python train.py --dataset="capsule endoscopy frames (Kvasir-Capsule)" --head_dim=16 --parallel_block=false --layers=12 --beta1=0.9
Rows from block 7 of a small self-supervised image encoder, named by matrix and row number. Rows with one number within an expert belong to one neuron, the router's apart. Each number is 128 + 24 x the weight over its row's rms, rounded and kept within 0 to 255. All counts start at 0. Numbers have three digits each.
Before each expert's rows are labels from the 100 images, of 14848, where the router gives the expert most weight on average: "strongest on" is what is common among them; "colour at peak" is the nearest of a few named colours to the mean colour under the peak. Only what is clearly more common there than usual is listed. The data: capsule endoscopy frames (Kvasir-Capsule).
# router: slot weights (model.blocks.7.mlp.router.weight, 128x128), inputs 0-127
# up: expert up (model.blocks.7.mlp.up, 64x128x128), inputs 0-127
# down: expert down (model.blocks.7.mlp.down, 64x128x128, transposed), outputs 0-127

# expert 54
strongest on: finding: pylorus
colour at peak: black
router.108:091140100135112096141178129105121124145164167165169126125160127121146103108127127134139150103138104133114117121128184159132103140154074123120127102094086161096122133091153120159121141108158145104157116112116090144138111096130143105137109125094127120114118149136147170123105152109109164169156116170101120105080146170119108153146135103146143126131174122119143117132184116066147145114138
router.109:090141103132114096139180123104119119149163163162159127119160125120150103106120126130142150103140099129111118119126186156133103141155075123119122102095085157096126131091154116156124143113159144104158117111122086143139106095132141103137105125093124123119115148139148165118103157106108166167158114170097120103084147173120112153145132104144145130128170125119140121130181113068147151111139
up.0:144122129110145112115159090186156108151141154151162160115133135120129100091102122163164164120157170102153187123140136114158137125120126166140116134114146114113102139093139124124123166124149113062148161107136109127102099100124097121141119110099099157153103128136128165116107115111132163182141091120120138097084132153131155155106113070098137091106139114143118151116131092113116139103125
down.0:154134141133177125146165116139187108097110110134124130108153135115124092103147112177104158112161155117110122159115126120160124153107136134126131090139092114102085144123150153109073168112124130099121142115095080165146094115097104107115146163105102160152106114155138124173135123132165148138143127098129116100110141131148108129090130084167154140121109139115153132139150076134133136115186
up.1:148145108128148126112172095153166114129139139160141129143160145128104113111082105118154159108135144116143157100147146165150106120138130147128121093118117096135164138109114096137147158132151127097169162102136105153113099107156107114128097135119088133148087133159152162108091116124157163182130101145106094107107103164097167154093106083112144100097133121155109111144163095092137115091132
down.1:142178141175147131156160119154158111088111117156162116131147157147106121120134125161132158117118119126090158126118127152142111093114099158108137086124102125100120130150149147125126124140129169113124140106082090147116061118119117102092116149098113163139086130146121168155108130150170169145113149134090125093131094136114149129087135096125182105142100138136129104131180087120126116113147
up.2:144128108120139120103168100155160120139145148167137136147155124130104106117091103118172157103134143116153155088149147153145114124150123148127111095114119107123156145106121100133150154133146114102176168089145106141119102111161110106137094134119096132147086126148151175097085128121143167180126096143115103104102109170106180145103109092103141096109141119148100124150164096091131119097129
down.2:144165134166157137139155132158149124098098116168156106145151139131110105114144112160139147121114119120092166121109135143140117094109078140107140085114109129088118135169130147148120129133123145121139143093109095135131055110122104093102119167096120163137090131152119182130100139133153175136122155137124132094138099134127157130094135103123173109153102158118140108155184070116133123110140
up.3:153145116127154121119172090158161111132145145162150131135156157135111102111084114114147158105136142106143162103142148158156109120133129149133117093120122090129160143109125097135144160134158127085161156110134105147110092108157105109132098134111091136141087136164156163104098117119158166175136099136112095100109102161102166146092105084113151093094129127153108114140155092094140112102129
down.3:149172134172150143164169116150155103083126121146159108126145164147113121118140129152124155108123115116101143138123125150142100104125119153120138100120087127101112128139158136129119139131129178102119135117089090156108060117112122110082122144090113159147087119152131149163115125147186165143119147129094120087128101135121145122079120099133188111134098136136129103124163083119125105116159
up.4:136139091108142137089159100174152127131133136176121144158157107119107116109093110111163160117119139116142159090152144160124119113146122140135115102131098120118144143102103114130149142134143099119188168069144102137125101094158113101142093139141101122163091119153125164092083150110122161174117107148135119120109111167103169153101119114102125104118164133153112130154163099090133138098137
down.4:134177124146156138101144155169153138109082110182166133154128129131104117101130109152141134120094154127061170116115128131100138093104090143095117076139119145104116159176102151138127089140117135128149130081118128128140063128134106104128110179130128132121118131151124166113103144117141151127115137135149134100146097112093148137120133131114135112155138169110136119161175082140129106118166
up.5:146143102122148127111169091169160120127143137169132136157161143125110109102082115120161154110130144109138166096145143162144116108128126146131120098126119101130157139106109108141146162132155121098171168095135107148111094105157105108132095133124089137161087133158138165104088127123145166180131102141123107109101109165101172146094106083106137100100138130158115114141159098091137127097132
down.5:143176130158157129141168123168162114085106119163163122143148155144110121102127124170137152116108132122074165128126122139122125095095103154111132083128100130103108140153137145127116127135145160112126143098084105154117056122127115108109124160096112157139082131158122162148108126141166170140118142121107131088121106132108151117094111100120173113137102157141139109139181088126126113120164
up.6:143138102120146133107170091169161123130138131170134131149166133127109113102088107113151157110136148108139155094142153158144111117137118147139116094125116104122149139110109102138146158137147117097175167095142104144121096107148106098142093139120096130154085129163145168102084129118137172174124104139125107110103103172098173144093112097110139099099143130158113126147160089081137124100136
down.6:133175131164147144143161131170156126081100109162170109142142147146110124099130124164136143118105154122078162131120127142126115094107088148113119083130109137100112145171136140133121110145133161106126135099094111146121066130121108096111113165094124152130099117151124168141108132134165179138111152134118132087128099129103149121096131115121177111142113154132144115136183074118118103126165
up.7:140146107122144137109174086171159124125129128168139127150173140129108114095082113115142161115143151102133154099136153158152113114134116149145120095127120109126151141117101105140144158137155118091171161101139104148121093106143104099144094142118100132149083133173140160103092126121142174161124104132129113109104095171095170147092109099114137097102144133162120123147154086080141121103139
down.7:134178129165132145150171131175152120079101100152166120140147160153096130097120125162134151115115160122077146135120118139127107098112111147117116083132102134104114149161130137120126112148136169099115133102082116148120068139118110098113116161102127158130095117151119157147119138139172172133103148125112135090119095125100145121096136112118173108136118141130139103138168084126106089128175
up.8:140145094120149140102169096167160121125130124166130131146170133122103119102085110106149158109132150112134153098143148166141104114142124144139124094134111105129154131112102103138144151137150115106179161095140106147126100100150105105134094139130094124161088123166144164101082131122142171172119110138122104108111102170090171152090112104114128104103147127159111120153159090084137120096139
down.8:129188135172141139134160130169152127090097109163169118141138156148101130103130124152142140111096158122074164130119117143114110083115090147096116086135110144106125141170132148135126099146126160115132133097090118143124066132123107104113109158104133148127104120149126172130107144138163173135104145142116134094127087133093148124096139118118164108146119148133133100147176082124113095131160
up.9:167142123124152114128171093149169105141152158147153129125146165139115103122094114110141165107147142111155161119143144151165096118138130150126119092120127086134158143108144087127137169131153129084152153117125107159106096106149107117126100120099090143135093137158158155110102110113164157179139102132107084107115105157120152152095108083120156097084120124145100117133148097102138100088123
down.9:154161139174149140175159109131163097095142131132154112119152148135119113140153140144120160106139108115123135153121123151170085098144125152112150105121091121105106122117174130131109146122114166110112138125094079166105078106101129124083123139095109156154094120143136137170123114134178153158114145134085107089129103140139138134084126100135193118131090126140125108111154084110132113113147
up.10:160130123125144111124169094143168105145157166152156137131144155139118098125096108124160158106143138114164158110148141146162099128142130149125113094107130094127156148106148097125142169128150130088152158109129111155104096113158109120125103119098093143136092135147161159104099114113158158185139096135100085104108112160124162149101105076110157095092122117141097118132151098101136104092123
down.10:157153134169159137174150111124156101099135129146149109121153145134122105139158129157119159112144097114120143144117132145173092108136112151118152100112090123093105118120167140135112156118112156116118134128093074156116067096101126111080137141090115166156089121147128143165116120138170155144130144125087110097132112140144141131087121096139189122142080134126126110122161078107140128106139

# expert 44
strongest on: finding: pylorus
colour at peak: black
router.88:096131100137118105134183127104128124147148164160166132109162131122145107102124110123142152101137099123115117121126184147141109152150097125118120103093084154103134119082156113148115146121168135099157124100132078142149107102146137101132108127084115129127114148137147156120104142103119164169159111169099116100087149177133120157146125092150150129121174127124132123134178105068157145117135
router.89:092135099139122104138178128102126127137148168159169130106159124124145104103128109130145150096132094120115118127129187150136107150150088125107125096092083155104130122090155119149115143121165139102153122104126084141148111102145142108124113124087115127126116150134152157121106143105115159171157114173096119099094152175132124160145125089148145135129174125119130123127180109066161146113141
up.0:140142101118126119096163102168136134137129159169126139162149101116094109116094124114176163102111134124127151101154142164118123108144122147129116097111105129123145149103115120119148132131138109113181164067146101133118102100164116094132096146149110113173099112127121173093094161110121157166130099160123112107106112160104183153114131117098134105137166120146105126158178109095133146099128
down.0:142151127139164136121156142148142155109082132167154131160127117132105120105122117139142146116107132133055150100110128147104144096112108144105141074124111150095113149167130165141116096140124145129155142082125133120137065120152081101119103188131140139134125119144113172104088136111145136120125136144151136100153109114110159130117146116118147104165127180102132121172191089135139126104147
up.1:159144109135140110121180087153162114135153161161160138136151153131111092111093124121151162102138143114144154112145154152161101123143119148139113093104130105124153159116138102132146158132147130088152157105131103149111099121148105103129091135097102133136090138152157167107100118112144167177129099139099097092106095164108166146094112092112157092092133127142112119131156092086135107100131
down.1:153154147165158132170163117142153097080110122137173120119155155135121109128143146141110157093123122117100133144121136143162100108141139147129141110118089137097111137149174139122109139120127186102113134119098105134095064111103119111078134142084126156138095119142117152159121125135187162132127149125090117081132106128137136131087126119142195105130089134122138112136161084120129116108147
up.2:155143107130136106122180087163161119138150158166153137148152146128110094107088122121155157106135144110143157106147154145154109119142115147141107099112126103120156158110132106136148160133148124090156157102131102147114098118151103098129091131106096131143089132152153166102095125114139169175130097138109102096103097170106173145095116094112152093095140128149111118137160093082135109106129
down.2:151154143163160131165174120157148096080111124145179123129147156132118103115138143146116154099115126111092139142127132139147103102138129149129138108123086134099114139148170139130109140119130179100114135113099110141095057110107118098082135147086129152141091119148120157154113126139186168135132144128098119085124108129132138122087129115141194109134098139117136118138171082122126114117150
up.3:151140095121135124111170091162163126138135140170140130149157126121096113113090114108160167101128137116140155099148156160142108113146117152138119094121116105121155144108118100138146152134139112105173163094142100141123101108153109103134089138122097131155088120148144175104082136118136170174122100138120103104109103173103179150098115104112134103103142118156101123154166094086132122088128
down.3:140158139168156130154160126164157125099094120159174120151136144129099110107128123135141159115099146120083152126112129144134109083122101150110130096113110143095117138168154149136115115131114161106141142092111119130103061119124102106098106160102132151127099118145128184131095136137171171137121141148118137087135091135119155130094149123125181106150111132121134115157181064119122117107142
up.4:155137106127134107111175092161159121146156163170152143142147136126105095113093119117166158102132142115147151098149153143149109123153117152138105105105129104118153160106136104133148155131144116095159159095142102143116101120153106100128094136108100128141091123142154175101094131116138168177129097140108102094106103171110175143101111094101150092099141123144101120143162094089132111106128
down.4:147149141167161132154162119149151106098102124154166120131151146127120095113147130142116155104110124116085136131121130138152104104133124144117151098114086137091111132163165148141111141120118164102132139108113102134111055103111108096082130161089130151135092115150123174140102136131184169127137141135107132087139108134135139127091131112141198105142096148115136110155172078120135119109142
up.5:150144100117134125105175088164161126135135139168135124153160129119101111106089116113152165105130136113136156098146154160145109115139114153142120095120115112119152142109110106137148153135138115105175164095142096143125096109149106101139088136123098133154084123150139173105080139120127171168123100139122108108106105177101176152097117104114135099106145119156106127149166089082129127093130
down.5:143160143160159132153173127169155122093093118154178114147138140135101113098122126145134153111106150123076150125114127143136112095118104149114129094120111141099121150170146147137116107131124171108135144095103122127111062128123097099111111159104130154120104119147124181140100128140172170137114133146116137087130096130112152129096143116121180104153114136122136119155186063129122107107147
up.6:153139102122132119112173087163163124144143150171145133144155129122103102112093116114160163101132143109143156104144157148151109114144110154138115096114124108121153153112128106136148158131142113095163160097143102144123098112147105101137090136114102128145083123150151175100085135116135174172126098135117101100108101177107177146095114108111140093102141121153101127143156088080134117100126
down.6:147147141166160142167168119165151119094103120148179123140146148128109103105133124145131157107108144116091144136116125138146099095134112145122138098114099136094110141167162155142107127121111160107129135102102121132107061120114102096095117153097134148132093110155131170140106137137180171136126142138112133090130097138133149130088144120134195110151103133114133114152170061115122115111147
up.7:156143109134140110122179090154164116138153163165157139143149148130107096113088119122156163105135138116145156106147151150157102126144116153139110095101127106127160154108136106132145159132146130090155158105131101154112098123153108105126093131103097132139092134149152168106100123114144166177131097140101100097111097168110171147099114087109152091094139122145106116133157096085131111096128
down.7:155154146165161134172163116145154106092109122146176126124149153132113101120139136147113158102122117111093140136122128139163104105132131151128144103112090133096115133149170142127111140118126181107119141118104102134099052111105117108078134150089128156141099119144115155156123126138186160134129142125092126082133102131139138129088132109146196099137092139116135116139162082118130122106144
up.8:151144102126136112111172090161159123139143153172140140154154132121101106113086121117168161103122137119142158096151152153140115114143116150132116096112118104124159146101120110130148151128146120106167165091138104145115100111163111101131090136127096129159088122143143173101086138122133166178126099147112100099105108169103179151101116098106137100107147120151109116147171100086128124095125
down.8:144159136159167126147159120155151119096088126160170129145138141128109102114129130145137152109101129117076161118118127140128118086111108151113144092121103137091113139168150158130110123125129165114138149096106114127109053115132100101101120168102130149132097122156118178132092133139175166132132138140110127083136106133117155127094128115128180105148105149118136111158189075123134121113143
up.9:156143109133135115119175089152166117138147155163157131142153144129104104112088118120155166101138141121146161108145154156158101121142116153134115095108125108123160150113131103138148158133142128091157156104131103154117099118149107106128088130105099134140088133152154167107095117117144167177128097137102096101106094167104173152099112088112149096094133118149107117135163093089131106093129
down.9:152153149169155130172163118148152108087105127141174118132149148135110105122137135149123159110123126124097148140119137146166098096132124151120140105111103133097120134151171136127111132119118177100114142120096103131101059110107113105081127146094125165137091122144114161151114128146183166139120146126091130082131096140137147130089140110133192104137096128124127113137170077116126121103139
up.10:142135096115128123092167098164154128141134149175126143159154107118095106117096118117168163106117130123139152088156145159135117112145120153132115098114111117116147144101116116129146142130137103119182172079151097135124101107159114100131092139140102124163091110134130172091085155114121163176126102146127108112107110170105177151107121108102130102126157118149098126159167104091132137096125
down.10:139156127149164135127157136152147148119081124175163128158133129132103114108127110146133158116096134137063158106112124141117132095108087139103137080116112134095117143174130165150118100135111140129160139080125122121123061115137094103111105179125126142122117125146120183108094133122147146138125130140140144095142100118116150135113148121118158112165116162103130114174186074133142121102148

# expert 33
strongest on: finding: pylorus
colour at peak: black; grey
router.66:098138100139118103136188119119134134147151158161161122112155135120136100089112117128140150100153088116116134116124192147146112146150096134120120103105091135091152130083143104144120148115150145102155130103130085137149108094145118092134105127099118139129109153141142167122105138109129167152162103176098125099079142172124116162136132092152151131128168132123133123143179102071153148113134
router.67:099139101128112095130190123123134129154157158167165127120155133119140100091106127116140146103152097113119128117123180139147116149151096129129114114108094144097142138076141108149123146118144142099153127107134084139151114097141121089151108127097125133121109150137139162118104144100122178148162105173098123104069144177124108155143132105149155131123170130128135126144187101073153141115132
up.0:154144103134146141112180093166156126134146135168137135138171137145102124108097119106133160103131135101141136106148152157168100123136131161127116097109117097118140140110117103124147141143140112117163171106150101136115092112145106098137082135102078138152078117161144164109094127111151177161107110125120117106101108183117168143091109103113141094109133138162107134147131093079138127093131
down.0:156161140196144121149162148170146117107109122136184105125145146145080121130127111156136168090108139145104142122130114144128120105108128148093131094118119103102127136143147113114148096145125164110127140102102105142116071117134124114107110154086084143136103133131117166145108146153185165162124125118102140093093109133120128133094143094101177101139124135147118108136162086147122107090163
up.1:155139109130140136107178092155158125138147142171135142142164134146097123114097118107148161103135137108149141098150152158167102120139128165126114097105120101119147137104118105125150141143139113118167174109149104134115091112146108102138085132108078141146081118154143172103097126112150172169112104128116108104103113177118172150095108092105145092108132130155098129149137099085132124092122
down.1:157147146191141125151155150160151126120106129138173104133156132136078119128129110166137162095124122148110148114121127149136128099107120155091141087110128106096130119140142118117138108132113149112129150106102098122116060109130116112110113161098085158126099144137110169135112141154178164159138122113103142089094114142130144141102151085098183101144116136145119110143162079141121121081144
up.2:143134111125131129093178094163157136142152153175132146151158114145106121111097119112157159101131144105150143097142144153161112117140117161125111101106118109116142143093115121124147145142137101128166178097154101125115093117146097098149093140112086141146082116145140170090093138104135171170109104130121112103093115174125175149102114099092143098122140134154103135150139104081135138104123
down.2:160136138169159127137155154155142140135102128154158106152152125141088131111125097165118171095119129162089157116104130130120136103114105147089149081116120100096119133140120137129133097140102144129135140109123112110129061096134089100125123177111082154132105144141106175125104141145167158147146134111115140100106133107138123147107154090093159111151111164131131121161164086154121133073158
up.3:149142113126142138109179090163158123143150136171138139145166136154101130106097117112139160103140139106149141101147150157169100121136124166129115099104121100116144136106117107132149145147141107117166171113152104137114091113141101101138085131102080141145077122156145165104095123110148176166110106124120118106099106178120165146097106094107147092111130132154099134148132100080134121095130
down.3:167144143184135124154157146170159127126115119135170095126153132146085125121131112170134163093132127151109149126121121151136124094106120153090129091111126098103139133139141122109140104140110149108123137107102104124122058115123113111113117158096088163122097141132118168136119147153180168164138126109101148084090114142132124148098152092099177099140114132146121117141162086143115115094158
up.4:148141098120133139090172097164156138139133144169124141148164122130090124109095116103151161105122140114143142097150151161151111113138122157126116104111114110114145136104104114127147130134138103136178172086156104127125097109149102093144083140123095135156084109155137169098086148111126170164105102140124119110099118177106170153099114108108131097126151127155104130163148093085129139096134
down.4:146159128171137124119158161158131140125088129154165108135140115140076133109118104154150154095104139162080155104106126150109130099102102147081126089130132124096127137159112134128137081146117152130155142091131115106137079123148094108122107180109096145113129139149112175124087155143156150146133127130123151096112117118096142152112151102098153110163137157127120110165177091153126113091153
up.5:151144105129139142106177093161157127136144133170136142144173132143095130113096113111139159104133140105147138106148151157166103119138128164125115100107117101116142136108113104127150135140140106120168175108152100134115094111146106100138084135107079136149077115156142168101093133114149175164109106122129113107100111183116166149091109101108140097113137132157103133153132095078137126092128
down.5:153156138181145127149159154164148123125111119144182106130142134140071126122121105169142164094118134156107143122127119147127123104119108151082127087121124101100138128151147118123142084138118150120133139097100113128117066114136117116117112160103083147130104137133120179134102155152175159163136122112118143092091109140121131142094153092096177105149122131134114112143165086153118106089153
up.6:146137108125141131098177093164154132138152148173133150151157122146105118110096123120155156098128135107148146094147145158159109119136129162120111098105117107110142147094118122125147138138142107124169182093151103125109091113154097100143091138112079142149084122143134176098096139103138168173116104140119114100092117170122171147106111092098147089119137135148106134146140106084132140105127
down.6:166137132168158123136154158159149127121097132155161114141157123146096125111127109168117159091124118149091158107119128141119132112100118150094142082116114100090119139133116135124128104138121141116137153110115113115119059093145098107113127167098070148130097150143108166127101146149169159160144130104123142095106135124131141147111132080106160110149113163128134124151172082163125126075162
up.7:151144102132143132110178091160160127136151136170135134138169136139106124110100118111131157099129136100144137106149153154164102120133129161126117099109114098111134139110119106126149141143139107118167177107149100132113091104150104098141085130104077138152075112154144174107093134110148179164110109125125112107100114180122168142095102107109145097110125135158110141151140094082134132096127
down.7:150158135193145120149162138165147112106101122144177104126148134144087128122127104164139161089108133145110137124133123141121124111110121151086130093115117099099120133154145120120137105141125154117128151098102115135116070111138118120111116155090077141127100134139129179143102144149187172169133124112116143095090117141121130131100132091102183111137117137144129117135167081155124100088157
up.8:169136117129147121116174097150154111149160158164140140133144145160112122124104116119148162097135139099160148103149145154169091126149129158122114099102126087118140156099142108121143153145138118106147159119145111136101089106152108110128099124093077146145087126143154168103101123104170162177126109126101096097112110164137167153104109089102161097101119131141096125133140105092135114094109
down.8:164133141182153129173153122138166117123126135137158106128163124133113103139146111159118159101136101135133140138119119139165122106142131159094160110104098105104115117106158121114134136117099137106109156134112084147114058091117129112096138144095091157156092138136116149165114129151188163151145130112097128097106122144146129143095120079116189109143099133145126129130155086135127140074134
up.9:168138126132145125122171096148157115140161148161142130136148148162108126126100117114139161098144134101158145103150141160174099128140124163128118093108120089122148149099137099125148155152142119108155158122142103141103091112146107109135091121091077152133083130147153162102104118103164164173122105118103098108112109168138162152101112087108158095097121142149091128137134105091133108088115
down.9:169122155183149130169159126148164115118132137124164103128155131125109105144135119157117161104145104150144136144121127144172125101132131158099149106105108098118132116105164100108140134119107145105104157129104089143111064096117136123110124139097082165145093136118109146150124122154175157160136126109096125094105109154154129140089143078107189106136104123158119126121151084133119139081138
up.10:157142107129144137113178095158160124138148136165139135139168141147102128111098118108137162104141137102148138100150153154169100124137127163131116100106122097118143138109125103130150144147140111115165166113149107142116092111143110104134084131099078137148077117161146168109096122111152175166107105122121109105100108181119167146093104098109145094106129131154099132148133092082135121090128
down.10:155149152194138124158156142165158121113113129128178101121143139136079116132128113167140163097124127147121143125118119151141121103115124151092130092111122102106129129140149118114136105135110151110124138106099103137120064119131130111101115152088095157128096136132121167147117146150177172165133127118103142083085110148130131135089150088096189101143119125152117109129162083133116108093152

# expert 59
strongest on: finding: reduced mucosal view; finding: ileocecal valve
colour at peak: grey
router.118:108165115147146088144178137122123150155166158154155115105149144106151095098122135120115144107158079098118133126116176148155109128126088155118122133106081149098123147093141126162120141114149146094153120121134075152143125095131112100135094128080128144136091146143128157126119132101127167133155096176090134090074130172129101143134145105145155112129149128151129128125153113084148160121146
router.119:113151120149127083143174135128126153166164159144162119121142153096151093094120140112108131118159090102106136128111169147165117117109081143139124144106098162104120148097137122176119144110136145077148113134142078155148139107109105104136102118088133133123090152139121153132124133115135168122162090174093136081075132173123094137130147108143152115142139119157134122127157120089148160131129
up.0:132106153158142067157153104153143115156141124133184116106133159114143105106114125158126139135154154112138179146131134090169140123100103145135134157132138134150125141110160115145121174122168132048128140165122094150087119129111095126143114099080103138082113154139130143127131077129156155161145118136112145096099100149134104139111130070116125107112122122134148124124131114108128087113096
down.0:116125144161160104160153136134178159158123152159134117129168107086122072115119103117160143090103149127147134148118130099146112129141130126088118124103101100116121112137136143119098176078109102090121162121164103141145096119147103119157147158111105125139101087153128160133108135161155180120154121142115118112103108165142132137128112083120122136148127127158111171162172080118145166107135
up.1:134150109123138148088169094169148143144141122174126151135171107147111152094099113112132146116139142109144120101140146146159117121131123171124111117106120105105143148112088125124148131154131079141167187107150094131139100120151095099149088145120081123152086116152132152097099109107123168147094104119130139132086109177128157146100102115095124095132142153160110153147118121078145119107158
down.1:176137131184126122153143131155148149164134149143168087127129102147084153131115106134112187102118137153121133124135152108112097113138113152091134115098110103104138145133139120134137093161094135106151128126111139125115099092124085129119121135118102145107082137149120160113102135149163144158155098127142147103088136127125083174128166115107152115158137123129106115144156093163109088062167
up.2:152143106121151142096181096166150138141140120172131135137169125140107139103097113107131153110134137102143127099146150152163111129135126167124118112106117101112144143111103116127150138155128091122164174112148100142131097121147094098154090144106081124153079123158137159102092100114135173147103096121117128121096103182117166148096099107105138090121132147168108151148123107081141111103146
down.2:169134134203128126146145130148149145144130133127162071122135104145078144141130113145132184093117138139125128134134133129110102109133127166095136107104110105123140119110141116123140105162094147109138129121117131130106086102135092137119138135104096143121095126128116164123105144161171153159144108125130139090086135137111105178120159098112178122155120108147114118135151094154102071063157
up.3:157144100124143142094175098168153143143132125163130135127165119134102144103093111103129157107143145102141121103140155151159119122136125169136113121112118106115146141111096111124150135161136094119164167107150099136146104125140101098163085144105088119153080121160134160107090110111129177142097091118115135113098106182108159150094107112107135086120143143172109147146122106078138111108148
down.3:161136133198131118150139127147143160149126137112160070116128104146069147139119113129143186068124152146119117137130130138103106112143132156103137113114111122123141128127147111119130101166086149106150128109109124128115090104139090143121122146110109125117112125123117176123091147160167142154138112137126135089082137137111113181130168097105176118148126104143106128150151099141114080082155
up.4:140152113123151148099173094169150140129134113173128143142172120148107146094099114112131149109139136106135125100141145152161115132128129163119114106110117108103145146117091121116148130155128090132170184104143099138136101125153090092154085156107085127151087123160130153100098099112126167146101102122126139134094102177118156142095099108106137092127140157162116147150119106082151117108165
down.4:176138129197123113155141131152144136145127145127179086124127103150076148145124109146120186111117135146121137131138146118110100113131122158100121104104110111115139147115150113124142095165105144112147126117110139125109097095131089131104117134105096157122087138145111152112097145146163146157143107118141141093107131128119086169118161110114163120157135119138106112141154098169101077059166
up.5:151152110121158146109173089166150127140154119168139130131165132153115140101102116116129153109148144096147129100145148154169100129133124170127121110112125101112136150112114115131143144163131093112157172122137098148121098117146095101149087140088076125144078129153140156103096097105136172158111104108121126117097101180123161148099099103109146088109122149158111152139118108081142104105145
down.5:168128139203129122157143116150166132149147133114165076104146106152099144140131111151118173092130148134140117152137125134129104114138130159101138111098118107127133126111148114106145115155088136097120137133095120140110090097116107142114141130090091131140084131120122147135124144152185160164146112115123131087080132139121098172109148098114181125131115097151121124121139098154105078080166
up.6:150187100102100104104136128145143126129122155166158137186123157098088086123124145152119115163153114128115149101176151121157119107138085115151097086117085152114107164138129140141147118104152127152124110113125135138151107131099102101137133099150158181115113122167136121082131186125111147108134124107187129123125146130118096111122141180151127106128157148131118090133135119107090156125126
down.6:122115180148135123169149113082109153131123145130131102145140108140143107149140134100105159120141061143125137106102147141163123117086103129118167109091127131091144100118157180143119150126168146149169135142137098113114090111113106126093090152094102187118107156129098146139135145131123090115178123172108134118123137122167132153131138088154146120153090128121119103126140128102160158113092
up.7:141146107127156132097177100165150148139146125172126142138167119140114136096100113106134152099131132107139126101141148153161118129132128165115114110103121104100142145111099120120144133152127088132165188106147098134132095118154093095154086147109077124156087122151130166106096102112130169146106098124113132119090105174127161141100095103097139094123122155162111158150129117084148119111157
down.7:162135137198135124152140127144143144144131144129161077126145098151085144137127107144116190098110128139126144133138146120110097115130119170094133114095098103109136137113135119125138101163111153112148138119113128127103097088130087131118130136095090154120071131141111153110108141155155156155148111122143146095090148136127098164121153105113160119155134126138122126132150096157100079052160
up.8:161155120118168150123168095165150118129148111163149118135160148155102144106103115122131158112150142100143136104153145153169103133134122168123123096114124100113136155126123106126143132162134110093150158115132108163114092119141096105144088148088083131136080135170142151105102090113155166156120099106134128124104100170119158143095105098123157085102119148155114145139115093085143095094146
down.8:172133140197128127158146108159164126131135124101160088096150108141096126146138133166137171109137146125148117164135124143137108102126152151105128106112130107143129127096158097097147122144102133105102137122095120137107097119115121152100147129093084140151100136110124139145126150146180152165134124101131128086089121157121106162093149098122187125118110086163118126102132103146092083091158
up.9:169147118113175135125167095164152118135166124157143112128152151151115140118106124120128163105158135098145144114157149154170094128137129165128125092115120091112130156107139108125132149157130106089151163124129100156109093108147100110141092132086076128136079133156141158108099104107154168165128107107129113116104113169129153147103102100119163090088107146144107150133126099089143105094136
down.9:157123139198139126161142100150167115128145124112157084094161110136122121147147125152129159096131139126158113174140123136146113117135155155101139126111117099138120117088152097109134142130103141109106155126111103149106108104116130151108155119073071122155100128111128132152136131142175164166143123113117125079086132152118118153097124091132178140108103097165141136090138104139105094084155
up.10:179099140099178159147122132127122103134177156093126081096114170155128142160157142105063148141143095129141136137128148120130107110121150149134153131127146072167136118112171117117110143135118145095111111179116147173093143126089156148097133101112118126118133134137128102141138083119170104144134124084139111129166139120132136149138120144164155137101098098115112133104092128141134115084100
down.10:112139134085125098097149157145085128108099141149134159144153105140120144100105101125139111126107124135109164103159164123075120132137115121154113093113116142133136170182118151102139123136160138119161112121124151114115086095150093068149117132141174127104090117163112164085114158122089128141127154155125123157130133138128138141141161125118089088126165172075106137174155146121130129127147